Weights of a small multi-label audio tagger.
Training: adamw at rate 0.0019, batches of 64.
Rows from block 3 of a small multi-label audio tagger, named by matrix and row number. Rows with one number belong to one neuron. Each number is 128 + 32 x the weight over its row's rms, rounded and kept within 0 to 255. All counts start at 0. Numbers have three digits each.
After each neuron's rows are labels from the 100 clips, of 14976, where the neuron reaches its highest value: "responds to" is what is common among them. Only what is clearly more common there than usual is listed. The data: short read English sentences (LibriTTS-R). In brackets: how many of the 100, against the usual share in percent.
# fc1: MLP up (model.blocks.3.mlp.fc1.weight, 640x160), inputs 80-159
# fc2: MLP down (model.blocks.3.mlp.fc2.weight, 160x640, transposed), outputs 80-159

fc1.378:192134107122118142159102093114168179155130100135123072163057131128147098117069158112079133116138134108180109196072147141125090143062110135111074164188148156118059095108122104134119151127107157180151117119151144111135169096112151138093085111
fc2.378:193157075134141153146175086170132124141114097153134150156176116173133117183110139077082115085100104125115116166117111082121112104078114120143121130154110130160116106151154096151099130156126060142142134136078150111180148070117114161139112180
responds to: the word "you" (82 vs 15); the word "are" (40 vs 3.2)

fc1.100:204088114142126176229107083123147110143156124156094051138067180074119119095134126139103170129143158148155067103119128190165130116117063160123138132126063129145082145121145124148087144101133147156095154093133107148156118115081095108097110118
fc2.100:112161144128100177139150132122133143126141080187138139114118100169104164169134148127073170144126143126149126126159106088106182166098149086173092051136087097128081172113081119180121092109072107164150122062121100139087110075134122121088093169
responds to: the word "not" (85 vs 6.3); the word "did" (46 vs 2.5); the word "do" (36 vs 4.1)

fc1.590:165105176144139113115095097120146139087135101098123056085109131125149126171064163099121160127096120169156126125114105128153077145130162154127119152180125157137061095093130085151095155102112085192109100122112178063137142136158144144133117113
fc2.590:182067123138149099063145129076099120097122154061072104134122134119080079124155153139097165112122053107161165161102117134099146126102140100154148125144107139127078073110114149185136170104103141118072113140183094135107171044118050147126172114
responds to: the word "you" (65 vs 15)

fc1.380:115133116152109125147105051137176196166119151105115151091134135165108106159061100086134177116079131117148126191148189198130130141123146148056067170143148110172081117193129087174137115175083168091132142104127112120158165145105106097168058144
fc2.380:159148167168074090154142094132176085113075148114079092156152129105106139111080144128138144092119102196143126153104174129162153110097092179127055094163098134101089158064142166101170151166168106107168165115101190171095109152162156088176101112
responds to: the word "you" (49 vs 15); the word "i" (40 vs 18); the word "say" (34 vs 1.4)

fc1.524:163106142184063121143152115095060171138102156142123136181098135114134194095143137077077127111124165113158106101088081128121082149159089180154099101175150101120089127129141178143107164057137135126145139174125144082137126171109154138141181085
fc2.524:137157128141166152166103147138150116084170131129205133133124180106177121145121120144138124126151091157137160169103173126110067143167115124115139129179089132085166157106165114117185096069136160122099186129117157111098167150082137109080139100
responds to: the word "had" (46 vs 3.1)

fc1.559:150116092104158171136130077102164098081164150124121147091114082121104180134136107148170188143102167144164148118180158105160128122121069087114084173145101099151099129119128133159159108085102110120148151120114147117154170122164083143123129136
fc2.559:087122106122182123167111158174098093168159101153168103110120086131114105127182124128137182155148123084122047126106091145100149186078135147143096078110104127160105170180123140091156150145087141118147158194194112143094081050108110088107131130
responds to: the word "what" (88 vs 5)

fc1.397:151150097169094167168109120115142193088190190104161173078098155166123107121161179133141140133084134150159166066118109081115111218112055126141084133130077120100116131147113135159130155106167149152124129153162132107106158165148136079127113144
fc2.397:078204101136138087074163139193114113109128155065143164094109109085180184106148099145173113143125143113105115163144213116115113052079083150126146174132094135157156128134114125157130098140072154212137157181120175149124119043136087089139143097
responds to: the word "had" (32 vs 3.1); the word "head" (27 vs 0.5)

fc1.51:149121152146148103157102108099121155074124155168109136099064124162145197155123139071150144091101118129153109127136093144150103170152132050134096124198083154117064094129124126167118160136131129137177098113133082150125131111117113194139126178
fc2.51:159128124078208161129118090168156151105178110152108165116189143162158144157139094106067121113136080146100086109081129106131122131196116151095160108179124115129175200159074103122176088181150175114149148122086146069095150164138119177092134136
responds to: the word "was" (58 vs 9.7)

fc1.153:170107124147116135188041122192130164164132132116116104115123112152115169098123142106096142137132149139138148114043123168205124134128134178167080111105119064114107075155123094152130104115102123154128173127134121134158099145092167112164151114
fc2.153:197118195162091144156125146138153199124142142176181136175154175152110095133146162067110110129115072140116123144122142114117156128068161075082172140152152099090180129120049116149151128112126148142122089101113149125135146096105068147171134122
responds to: the word "not" (61 vs 6.3); the word "i" (60 vs 18); the word "did" (29 vs 2.5)

fc1.354:152105113149149141119044112114095130088105149123064077153137132149181125130087157090157115137104180135088129169094150134202157180127127119104111097166087097090116132148116126131114151085163162123156180089111130153161106135136127107173144111
fc2.354:058147078107160150150079149078115139125137124114077103151176130087216137088118061136165108134103097128114140131131139136168169140118206169142154099081143131168094151123105077166100145171147152146134077115147156111123130094139135067154183138
responds to: the word "from" (60 vs 1.4); the word "for" (38 vs 4.5)

fc1.32:154045153140127079147074146174191116165175140116166084100090125160058165059098138108143148127173145140096139126094168171146056097111096104110121116153107123110158126111216140164153117126140109129140121112094129111118161127095093135119129114
fc2.32:100149124115131105108135135151126128142114107170157086072141073171116171088107188114104157156181085159138081161172140163105074139108162099110122122132149053133101145135148115137141129113034123119174121098106111144120128081208111078111120140
responds to: the word "not" (67 vs 6.3)

fc1.31:131109090114146058107160076168144117046161183167106144133104117114164153163156161121167143083089159123069095141113159143103116107114007153145065173125114137110102084107169123095110103174164170131098108176140097131155109208152095166117103105
fc2.31:119096097127135161125120152161099139136146123115132122117154106084098204128143115099131168191153136101132126135139118178186140111125118127159119151162110134202110141164153173070074113162127140155093116101131154107110112097158137126118151160
responds to: the word "we" (72 vs 3.3)

fc1.64:174104135122149113128158085106121103062163113160149090141113178150140149210137109167090182158143176113122160102105103149139107145110130097081112179131106141192046093082162121094103152094120137102160155156135151176185208096102049167124092138
fc2.64:166101112131119159102112096085089121105118156152114077116127059169109090037158176175064152163163096111125107179085114109138132142079075166146105120166122082138145126162139099111146110142127146153134152141161096118110082095156102140124109118
responds to: the word "what" (49 vs 5); the word "you" (38 vs 15); the word "would" (32 vs 1.8); the word "be" (27 vs 4.6)

fc1.481:129096103122131092171163073082168129148139128139116145117100173134166204183094129158143173085088143145171153190152128126176110146109124110161103109113149150149122102126137159078132189127109148120126119079062099140130121124094121058137123110
fc2.481:144103087089106128155105084142118123128142155142193061108163103141142167125088144119106122143131149140185096106112083142099078134087157089123152118100157102110090143189106068162139129136165087150151148197095118116092144168147073127134135121
responds to: the word "you" (90 vs 15); the word "do" (46 vs 4.1); the word "what" (37 vs 5)

fc1.458:195148147137132121143153087067139158162110153068068181154075107138114166136147116087097129146130115135167086108123097175169079124140069135131120105140111095152122117144139101118056154210133176151146137143129122128167107125095139158107125107
fc2.458:162107175111142105134152109108096108074177075165183087150101054129082071191101118131095110141147117120087152109097126120106130119111132097177116040137118068074183149079130142127085094123134114166147087108145163141144127164133115120133134094
responds to: the word "not" (85 vs 6.3); the word "could" (36 vs 1.4); the word "did" (34 vs 2.5)

fc1.183:105104164169116098150106063162100115116093117090147085177088125105066151142097174107160168193123173153170125126106144171198121121082135135131080143125140097168079112119184080115068146121079110174119124160144123165180169178116096068112112159
fc2.183:136145177086103170156143143078077181083065118137097153196103160085156129104111120093117112175114088109064102113128201136091154120130152147137155133097162133071161108099160090107119125122120130188107095115069148124124118120082141162115188097
responds to: the word "we" (43 vs 3.3)

fc1.613:100113130151131098136089137142113158142104150065124181118106174116108100123160129149086159105139131130143088162127142117154031124110120116120106138111176131162072094142167123123108126116130107165142158144105126147125168198126114174121147096
fc2.613:127099114152130082103117156097119121079141140182126093146089105195061137154145057164145114146117102112102147194096116123084137126135146100177112123126168110133091150122154132149094101133059103143082032111113137121170103149154151145131119129
responds to: the word "not" (46 vs 6.3); the word "she" (39 vs 5.6); the word "did" (35 vs 2.5)

fc1.473:157103186134080157119114113059146118140153111090073156154092111083158142126112120135111178131160123157138126120138130161146068129130124155109108163157100069091108102164197055117107142140159127132125135105071114115122194122116131166191109170
fc2.473:157134151189080171104155101126129159139130088199178117103124073167112205127173164114126147115121135098091123112149083159095155195102172118133178110153108146158140146078132134151133097150130130148098094054094119180135128161151103145129124135
responds to: the word "not" (64 vs 6.3); the word "was" (52 vs 9.7)

fc1.33:202106163141071155145111152145118141144138185094136132141108138159167181095158181062109190114119127164215065079119096130171084141132099092148120125144143126120131107144133168106070160128135087111110148162109126067161118113122102122120153114
fc2.33:152116147139122080159139121157151137099181104052202103157078108121150126093172137115115116140165116101150123184068154114086102148130060161158179098160133183118167119110142166150148165098122147119081100133096166128121167142157152075128165136
responds to: the word "had" (83 vs 3.1); the word "she" (34 vs 5.6); the word "he" (34 vs 10.7); the word "not" (27 vs 6.3)

fc1.517:154104147118070116119106079145137184126114111148134135152111127186086155134066106089156135174130156102158150092130179167161094110142152104157070198144158132104063172100140120115155129134066116174110171138145088105178139125086112132169169074
fc2.517:177163195134123111153135141148116139085080174161126125090100100114108166103147178126059112207130109196135162141092143121144099122076108105113175089136139192098119165126162105120143143166095074133136078100135104133075116115136119200117109078
responds to: the word "you" (94 vs 15)

fc1.109:171064159156107151157122151125143133117169113157161137220131129061163172154131110126151129072055161105118199190138130110122037138088133160156129106100142116083139106119178146096098129127136130174134159102109172032159129138108113118153120146
fc2.109:136115092159107142124106108182100134123112129104109117133109111193107119124164174152105141115155113116112129194102097132119111139125086161117150153097162109203064101183056096120170148120137172099088135096138094088124148143111147119149160169
responds to: the word "what" (37 vs 5); the word "would" (25 vs 1.8)

fc1.551:138070195168144104132140139148120151074111119120141087118141191157090143080109113094157128155132123184113126129086140117172120189100116138110052176177179119142132119159137067137094158123059128192151143155100116071144139222135131132083115137
fc2.551:105154124145169086133176082156142117109106121153080104166141117104140126155166126098062167064125103138096179152128157171200129156117117137118117138130140152158099186094172143154128077121103086200118101113130077166167111077125157191099188154
responds to: the word "we" (43 vs 3.3)

fc1.447:142153066145138088133114086103195138120132157096111086097155098173113115053080176159123086150125147167173093101161088105130132140134110129134114158164113147081146137132105123120125137138144122111156113207055126168136159135063117190156064042
fc2.447:088107032088095103138104110184088118187163103183125115099126110142141108180071117154170104136136138103092153127135145113159109135136096125127192105059075137155166128087084140149118132120095132097150117093155118121166140059119094184143134122
responds to: the word "was" (51 vs 9.7); the word "a" (32 vs 12.4); the word "of" (25 vs 9.7)

fc1.222:202093199117082152147052073132129147144135189097146073069096127118108129134128131125088143110179106110108176116082198174162101138115081110154115112150100052132128108165107138181110116197109135121121108147093127102121140158118112120162106083
fc2.222:120209146086099134160153136164124122090148079123152044147149161120157158120100103119134140141149107154100101147130153161169150116100109167086104109167113153149091121159181068128081093119126112155148086078125122158097148092113136160118130110
responds to: the word "not" (52 vs 6.3); the word "no" (32 vs 3.4)

fc1.334:155108057131137088129119123128182139072137117114085133107075127172102171127093173136128163157104192174159122213149105099104114165119101111127131138149124125162144082113080106101105143116123142109147112198070115131125146144082110170077111102
fc2.334:149110082135121100137088146145078115219126127120180056125081094206171160097103114118145171128094171092080111153114167152176130107131174150165102137113134105180115061125110114143104129155116189187177089111157082144101117090115128094139177111
responds to: the word "was" (80 vs 9.7); the word "she" (47 vs 5.6)

fc1.62:171074157159143156123114138130113169136125162191095073150135076147175160150139160124131104099007131130105065077114168099211120167096102124116108106112141143065084176153099134128101159114148090147101142195088125100151182158094127112107111132
fc2.62:156104093142117134165157108105134160143133068113117106167126132119171125134153095060090131076155026153113150183112109097172183166118132130108142109158109073169097135188108145084090134168123145050183137147130139141162138090103180078129165132
responds to: the word "had" (33 vs 3.1)

fc1.231:151080194155175112113133052101084116132123151126184117115140146150102115107126134125132131145149172128144164146149134129112096164105127112149103105143089129175113153118110111194045165160094093151169196141127173043103166164155099109147109129
fc2.231:143104087130186130135128088129130157034107103141065128121137137112135136106132160139132124211130102145134129099056181129092093118087104111135104096117178192116124102122141095122086128098083129155056108089114096138157161088036134226118155122
responds to: the word "we" (83 vs 3.3)

fc1.423:129072159141120078128140085139122091141113167155135128112103124190078154070072216049085140141171163169098144123094159089129110132091115149173074139137109158083147079121162124165152138140139141134111096108116133081138147181123113135093146150
fc2.423:175167157148139096108135115149122077145077192137117101166140101166198152130091167116103176109111171118146166155129187151147116148072134121124062128113108131090085126094108083136149111181133164089137112138133164182148098148164121081148092112
responds to: the word "you" (34 vs 15)

fc1.63:144101194109173137224154090124093128077175160098150126081103101142124103136141142111108138127133154119179154136127120127130091184114104134138105133100069093179101143084167113165026141133087083185121158126093142093079167176101110104131137152
fc2.63:131112158142161131066129118075164166080106161125117150205151112106108132115151116084136194166110118193122123121126150121135111071105150133137080133098154159122157130115073107129159128160126150134037139086153078139158073101117083164108162069
responds to: the word "we" (91 vs 3.3)

fc1.520:113103129147113081163130102092117130134151230064157172132076122118097137145130046104143131138127112102131149103172186031109163184108096103061096166132156159171117082149145113132131177200144085116139131089091132090169171171176076151102108140
fc2.520:152127101149168139138169166142080143101136081068145163148160146118165137159127140144108080074118101117178123080141145141221118144197174098103101097144137127135147101128129160163126106100165172094125131158134171143160128136103113128181099134
responds to: the word "you" (38 vs 15); the word "do" (36 vs 4.1)

fc1.416:135135148113132108139134129106108119104173157100181115137156125190044103104148134113105134173161142133142216134139108108123095163112118124118100139115155099130175140085199108122085132171116155192174132115092151113113142172161095105076105171
fc2.416:138136132086127144120153122078085164134058173138128127142178123130110197097167112156083126157087098233142098070113121168078106067129136141068110131139173096118148136122160080115130084155116126098124126120156134073113096114142091144113126185
responds to: the word "we" (45 vs 3.3)