config.toml
model = "multi-label audio tagger"
train_examples = 26041
gain_aug_db = 10
n_mels = 80
hidden_act = "gelu"
mlp_ratio = 4
width = 160
kernel_size = 7
num_labels = 200
optimizer = "adamw"
learning_rate = 0.0019
beta1 = 0.85
eps = 1e-10
max_steps = 12700
decay_fraction = 0.4
Rows from block 3 of a small multi-label audio tagger, named by matrix and row number. Rows with one number belong to one neuron. Each number is 128 + 24 x the weight over its row's rms, rounded and kept within 0 to 255. All counts start at 0. Numbers have three digits each. After the name is the row's rms in percent of the matrix's.
After each neuron's rows are labels from the 100 clips, of 14976, where the neuron reaches its highest value: "strongest on" is what is common among them. Only what is clearly more common there than usual is listed. The data: short read English sentences (LibriTTS-R). In brackets: how many of the 100, against the usual share in percent.
# fc1: MLP up (model.blocks.3.mlp.fc1.weight, 640x160), inputs 0-79
# fc2: MLP down (model.blocks.3.mlp.fc2.weight, 160x640, transposed), outputs 0-79

fc1.512 109:149164132116095118123136138133112087105132130128123131145119134123098105129148103069134139107147104113077073139111143128134178075133134124136146110144176110148156096157131132142112113117077173093125121123159100125112179120155160118149125118
fc2.512 115:158119147168128129155090100130157105129154095123132168147107153177098151156100132099156103121085167134120118129169084120117131136137104113145137108111124106112123126138174158123121106123129139156130115124155149119162138130141103142147156162
strongest on: the word "the" (64 vs 25); the word "of" (43 vs 9.7); the word "first" (34 vs 0.6); the word "course" (29 vs 0.6)

fc1.100 104:094164151131097136119182139148137143112149130125134101097134095172139083137157111104070144098128138107107133159157155100106114122130132107108126157094128142129161126110127157150126112117098125147150119111122094153145124138104154135113106199
fc2.100 089:143112086143159114106131138137106130116077128123155111147111142132134102071131143130114128123156117090121144145160134120100156159112071188144105137145130102111130158099142102134142179158134133073136116152129144134134157118194098125089121134
strongest on: the word "not" (85 vs 6.3); the word "did" (46 vs 2.5); the word "do" (36 vs 4.1)

fc1.341 105:127116122110147124148161121135122109096099110144173136135111118094159126144141106096106165121128172111173099134133154114120139152130122150107149127106160120142152131106085138146116157143136137139153092168113099136146114124092116063120139106
fc2.341 091:129163122105122147108094134153120128140118099091093112112090150153125117147113162102134137130141155182111086122144110129111117138177126132142122165139103191023102124085163137127121140104135165128149130129137100103129140155106100118110147135
strongest on: the word "the" (53 vs 25); the word "other" (26 vs 0.6)

fc1.534 086:112109151116111128089116143123108165176088118188177118162119113116169119106151108054113111139099162099129082107122100123114154129141132129078101091113138152134089151128131128139128141138117122147170114082121123181116149140139110136129173146
fc2.534 090:174109100097099094095127146136157158086112148186114142133105113148152143155141099136082165117120111155162126107135114122123105145087149088156119140115127129115110113115117148084151104106144153123178125159120106148137128138079113142101118112
strongest on: the word "he" (27 vs 10.7); the word "have" (25 vs 4.3)

fc1.340 110:202154151151150107121141131101102134139143106160121144151132146160151101099099112140134144092116094099092102118101120140124134128121149119098103119165155108120141141149143061144132159129085143112143112130141118118102113069121125106142078107
fc2.340 094:136131085145134138145144100127081174154165163127145112098157172082132134174157114153131135100150160118110178124117135139127097106154124121108166143106139121101156106138103146128090154132123107162136121154098096121165079136092155160107118177
strongest on: the word "asked" (35 vs 1.3)

fc1.331 111:136132123095118115105186165134155127114129096128138136121108081109080165154195105082102132132157141115114104091109106151078154131135131144129122133126116111154159153114102090138124105155135138105120148111155137132093162149096108123096135178
fc2.331 100:118112110162135140117107125129180146120147153104123144101102099124114135142143081133180116119146126136132170136109163063145177103106105145151131121116133120116077125147107134087122108074146121166107117155138110123146106122153097112160108142
strongest on: the word "was" (71 vs 9.7)

fc1.631 092:128133113121113138151111107153108114080143134108100104151122104143142104134152153100090122143169118121145150127140086129100122127125171078118120115104126132089134145182124167119107179106153118134160134099141157150171114097130152110129124135
fc2.631 092:164138140089160130141105126138128200133092150099075120124091147161096111157137104112117138118147119146150095119170115133152098139128173191149095155137143121125124113161115162145127094177117136121113101146127107113118127119159128126145124184
strongest on: the word "of" (66 vs 9.7)

fc1.173 103:125120129138120110157132151128092110144130114118137132128121104107111116147184112115098130113130128131088125123105122167086122141166113126145148093129106155133133164103131123090101120077052126128136113155142117167155138137127170118143135124
fc2.173 106:105133134097158107155119114143134118154138089097115151129131130107124094104200080147169083115125109123113149121121135165162084164134115153116121131148108088112180111088144104106133127113117133154185132170137112127147116095147115112123161121
strongest on: the word "asked" (38 vs 1.3); the word "last" (32 vs 0.6)

fc1.608 105:136154135135066107134118116150128113126132080121138119157155113110153105130183092079097169128137127131156126102160133118115153090111177123064141136118138095128142156102138149143136168107155119108140162145186132127158171099128112151128071148
fc2.608 102:135100131168141122124094096132162131129125130112162140135088083161147119123141120133076132126125160110110155135099135155139163132102116125098138125112109110137161175094113103104125105109132138117167196101127137139142089108126137134128149129
strongest on: the word "the" (71 vs 25); the word "in" (50 vs 6.7); the word "mr" (25 vs 1.3)

fc1.19 097:126145121103104091132145091119128157138108147149126138175075125161143091129137108090129121148111171125093120154119163143138162091092132107149101120155145106090125123142112120119110148149105117117114134105132155107144121098130117124131120124
fc2.19 091:139147160164111119125154115089155117166096114122120102089133114115154146107082180131135126117186129134124103105107124119132124142160101105133168113104103160109157134153124127137140152143106113116143143109127155183123142168109165111146140085
strongest on: the word "more" (25 vs 1.1)

fc1.473 100:178133107161111124103180197126128128158106112134105147123141107184095112163123117126099134121134110103099135134104160118119123121143102081090137155140131151122149107083115127103146110091099141127150109107210117124115125116108146128135150159
fc2.473 098:140131185145107142128148096116134107134069128132169146148127146120112111134147142112162156103186113089138127127145140116169170170146143155145118118176135140175116166131159172146128100133085149142092120090159147107108141133118101136127137105
strongest on: the word "not" (64 vs 6.3); the word "was" (52 vs 9.7)

fc1.305 096:154123158115136149160160126152160119127109153127150174097128121158098113104163140088112146108156123112117118082127129138130139148105164111133130129080091148124137153139155120102088128122132148114131073141152113112114139138147141154098138136
fc2.305 093:114109174149113132137121147168124133139102097173095127102144189087123141105126145123155105095105095171142124157082113135169157167137130108135123135125152134074138131148144108156131176121126129116122085105146155088121165082126140153068156117
strongest on: the word "not" (83 vs 6.3)

fc1.447 098:115115108148143148146120132156132148124184148141138134155113140152119125103198081093082106117109142100103134102138137108093136134073146110129132110138121103114151157158108138156139146137142154103157151095144120125123101115144154094126101124
fc2.447 098:134128102110120107137124123105106124109090135164159120157100142121110114113110124164124121150099126155153087105163141149087120127195121151157101155127163147091129100177162154141125144093117113171095140099123091102106155127129102166147124105
strongest on: the word "was" (51 vs 9.7); the word "a" (32 vs 12.4); the word "of" (25 vs 9.7)

fc1.45 100:167118124117145119139139138166088153109156122123110130171121115133145106120123100134132158100140096120049108104131111159128117143102111137115124097131128116149174148150143075167112118098114129143135117092141091129094189112092153142132147127
fc2.45 098:105112118169134176126161120124117138141142135135121169122135103103117119123128107143175096117113112135113133144127133189132138151167117128081128154175105096101151083116113144133055099130137133149134156127123127146158110128151158107161127165
strongest on: the word "asked" (62 vs 1.3)

fc1.458 113:151135125140110119135135128107164090104118083141140115157139094123143125177165171134115151151110106119113128157136146139091150093119128095093091116094155130089175094118109124119159127091065134101174155149140086103135128111107141145153137173
fc2.458 123:125118109143141130102105118196109145117064149136101159131105109110166103111136128123140113098142079113096122113139181130073130103123118148113126105137095131143110120135157150117136164127129147145113135135150089176155132101099114172136154110
strongest on: the word "not" (85 vs 6.3); the word "could" (36 vs 1.4); the word "did" (34 vs 2.5)

fc1.448 092:139126122138116156113176154116179138102151106096139150157103093117108132147147126147065136115110121148170107134139120145062130110127151118126137067143129155116140147145082081129133115081158092112136160163117104153105131126135125148103136106
fc2.448 086:115154121155132112130146157128134173120149123132178148125098108147143130119126111150162108124129129102167141139150142134118135122146089146136140126139138171102148115127137098124114159125136116147105124148154125117136137135171128137148123125
strongest on: the word "was" (53 vs 9.7); the word "it" (43 vs 12.4); the word "is" (27 vs 8.5)

fc1.316 101:134117106107123114088109154139106082169121129142133172098100110090151093117142161125116159111112158138126110118133143145109150102149111112102131099128174140181119123113147087084128116132124097118150131127122164159161128113109158095150119152
fc2.316 103:147127117170172099121133127094171113107140128144164109107120159130123143140101141107120168095137143136133136114143124155111110116180129125128121170085131155119124147177156123122109119089111121153154138128135110113099108111182131156141141086
strongest on: the word "anything" (51 vs 0.5)

fc1.79 105:142136134120110170103158140124118121157138117117140140130084113146078126082155139093108112148128163090132159106165142163132176087109142119112102084159147094153159141108135103152115140144122129126124119080116142140128142118141116096114152147
fc2.79 095:109139104127089110119158119139126132111102087074129101113092101108145105107120122126103120166154116124117128102122127167098125143190146146094140146115115159182156141142097128138112099152157127149114140106127129158130103097098100136135143120
strongest on: the word "he" (52 vs 10.7)

fc1.507 105:112099120131136119086086125157132124130153141138139172147155137124143100134154129145148167156135098117096082167188123147133150114062117098111115133133115110134158169099123109159140155113127143129155100142146113135169121114075174109127121119
fc2.507 105:106162091110164121136186138128116123149146132118184188092145121141130128149128122126119167098122147110095117133117147125150104142097158077111097161122165131136115113132149108110111163113114147168095119102102162126167145168122145187160109134
strongest on: the word "asked" (53 vs 1.3); the word "you" (37 vs 15)

fc1.222 099:165106122133120126086131144134154146171145118103148182146121108125148091132160123117120102118098146133125111149141159132122132129148114094151139137117118116122181121110072087106142109174109143142165124119130099180129152105142125076144135142
fc2.222 103:120149146088141114135109143125112114118094152150117161133111121166091153169152138140094094127155100073125073121156146112118144136094122129150151134115149152168148087151145179075096140114151155096100100093158180111140090116108130106110118159
strongest on: the word "not" (52 vs 6.3); the word "no" (32 vs 3.4)

fc1.295 092:123145136132145180095182132145143125125128128090125161125138129117103116121112147138132111119176136098106087119125143112126158115125115145120173157118114150181122132127128126092144118138112136120150114167182110109173102165166104120135144140
fc2.295 092:156168140158126110140085135114111161125110134099127110097154147122121158154111160138150127110102161084152098193136129122105120122103132159118106126124093110136130115121128100174146125107114139134201118145149179100139134132149137140104123108
strongest on: the word "was" (34 vs 9.7); the word "that" (28 vs 7.1)

fc1.181 098:129093124149107088135134159128138095124152125122126107166104135128104154125151116118084107156097139079126094184162142156109141090113164125136149075139105151115113115155114108160154145130104096115117115134179118080087115135138128167097142142
fc2.181 094:151106133127101091144129135134134133133149107121127116136135143107147173126133120120149129149165118190127128136186097069122134104128082156118157132120103106074128150105087133123135130115148162131132142121129151112124157091115129136134081116
strongest on: the word "was" (73 vs 9.7)

fc1.356 098:090156152102098133086111118107128119111100069129133126163157131091105170136123119061108117140136154129152149136134143149130141098088120101102138160116126066145141150118153120106101170102128168119119117126189118148115159094146180137117124149
fc2.356 092:169121102121107140100140171141110119150138106172133134097116103118127067108134108151134146141130152137161121115110112143114128113091140141114162109131155105122126124130145132136183117140106122108154159153116176143132131137105155166121137112
strongest on: the word "the" (96 vs 25); the word "in" (31 vs 6.7)

fc1.329 106:154123125142128067163127148124128154113115097147128135134068117115068115110120139117110117096091149087131114130113156148116177099138190161155132130091087148112102150129151115117164177106108085079104122116156120089115137114161105140151158162
fc2.329 117:096139143163099190135150135123149137129117111126126128158135132142121098143120095133122145129135146183135125102146104116134142128136086159151122136092123100009106124155159111125130092168115087144111095109128122134112163126121118177149141127
strongest on: the word "of" (82 vs 9.7); the word "course" (30 vs 0.6)

fc1.146 099:188144180088114135079162155100146106151137075104134143164121117153092136098117115094146150138128117078141109166119167157073160132112134105104135132135144106112101125172160149086122182104118167096115109142134131153144149111159141085126131152
fc2.146 086:138171109149130150126172120163095118120132117156099182112103155159162101133139156138126132120120128131137153168149149105164114127116130128109157141140118164172146148117136091142114125143135148126169127077105142125122119115105139119124175112
strongest on: the word "the" (57 vs 25)

fc1.338 088:148156169128116124132125109095144098137105116092116119155129112122099139129129129115129131137162146129077133097118138145136151102075163132119138137128117048163113131178163128147106127147128148125144127094187069134138127125159133116151139119
fc2.338 086:118097118134133111102146150115120133171147117117134149073131111134101109122115140154132131151081136155130108127139132122097125115059113112111136120163152086103110125115124122123162109134117171156169154098111137099138156120080130174141132149
strongest on: the word "the" (100 vs 25)

fc1.387 098:124144124112115169096149119121163085148164098150147092136121111135110092157116117124093168124153121147154121128138162118087173093107145124107104135143132111126170134117110161094146116098124125121156118091116096145185162058108151092106104169
fc2.387 095:144106120115115146129075111153134104104092150131081126169163131148102146169105071119107108110145103148120100206135135143115133135184152130133136098110092136129123125144120177131133122119112097158113140147116152092115120115099140141111102129
strongest on: the word "not" (46 vs 6.3); the word "did" (27 vs 2.5)

fc1.258 092:094146099108128095094131108081156156115188116117100132120104109141165124130147111138106202103096122121100105169129134118105139116179166112142175143098141125122191095145135097141150163137101125121121111147126095129136121142129116126119154144
fc2.258 088:150140124145129108148194128121170094112121104169128149127145127092095119084096119148104112131170110119137148096123160115079139164122138085144115144091102160136114109177138169136103076114155152146101180125183113146146129119095196116145108132
strongest on: the word "he" (69 vs 10.7)

fc1.51 105:079119116096130106143127151056095142163145137170110126137102141102117121127170112108137110105139122097126137150136109112130127116141187083129155117137146138128159119115128130126113168149117192096116095126195081115120131088117157121148104158
fc2.51 102:094112128132115116118158138106175163122122136193125124145125133123147127152135135120166119084088142110147113178109144199116118121119116117121089164145133145105107093122136125122098145130121143140103104149109121152160114143143112126159150087
strongest on: the word "was" (58 vs 9.7)

fc1.402 103:089127107124147157101112139118093088099129094119156143115130110135139054136097119112113147155104144115151115126170124153116176125144146126117125041146141145147110146141123109116143120149129096114163141162138091149092123149131132083138119125
fc2.402 101:123138179161176112139113112109141118122144131159143141147139147091140176100105121155117150145131137131129147124088135088150089132109147120119154111113160098122161127175131158114181155114148121131107129111150155132111105135128147150139162144
strongest on: the word "anything" (40 vs 0.5); the word "good" (38 vs 1.4)

fc1.526 107:130165101108148087131132121139118102138135117151132143127102106147120144162166126109116163107135191105123126101140140150085146102117103087130145113138131103105130131146110092136153117081129080167181161163128123136131160095090132107074109165
fc2.526 107:097167142137157151122166095100167127102144152126137123144108138133155141139116161123101121121125118175129131106112134169154132111107080131105127145117129087057132157124136114140124148129118129187133135133131107137131141125086182123145135174
strongest on: the word "more" (64 vs 1.1)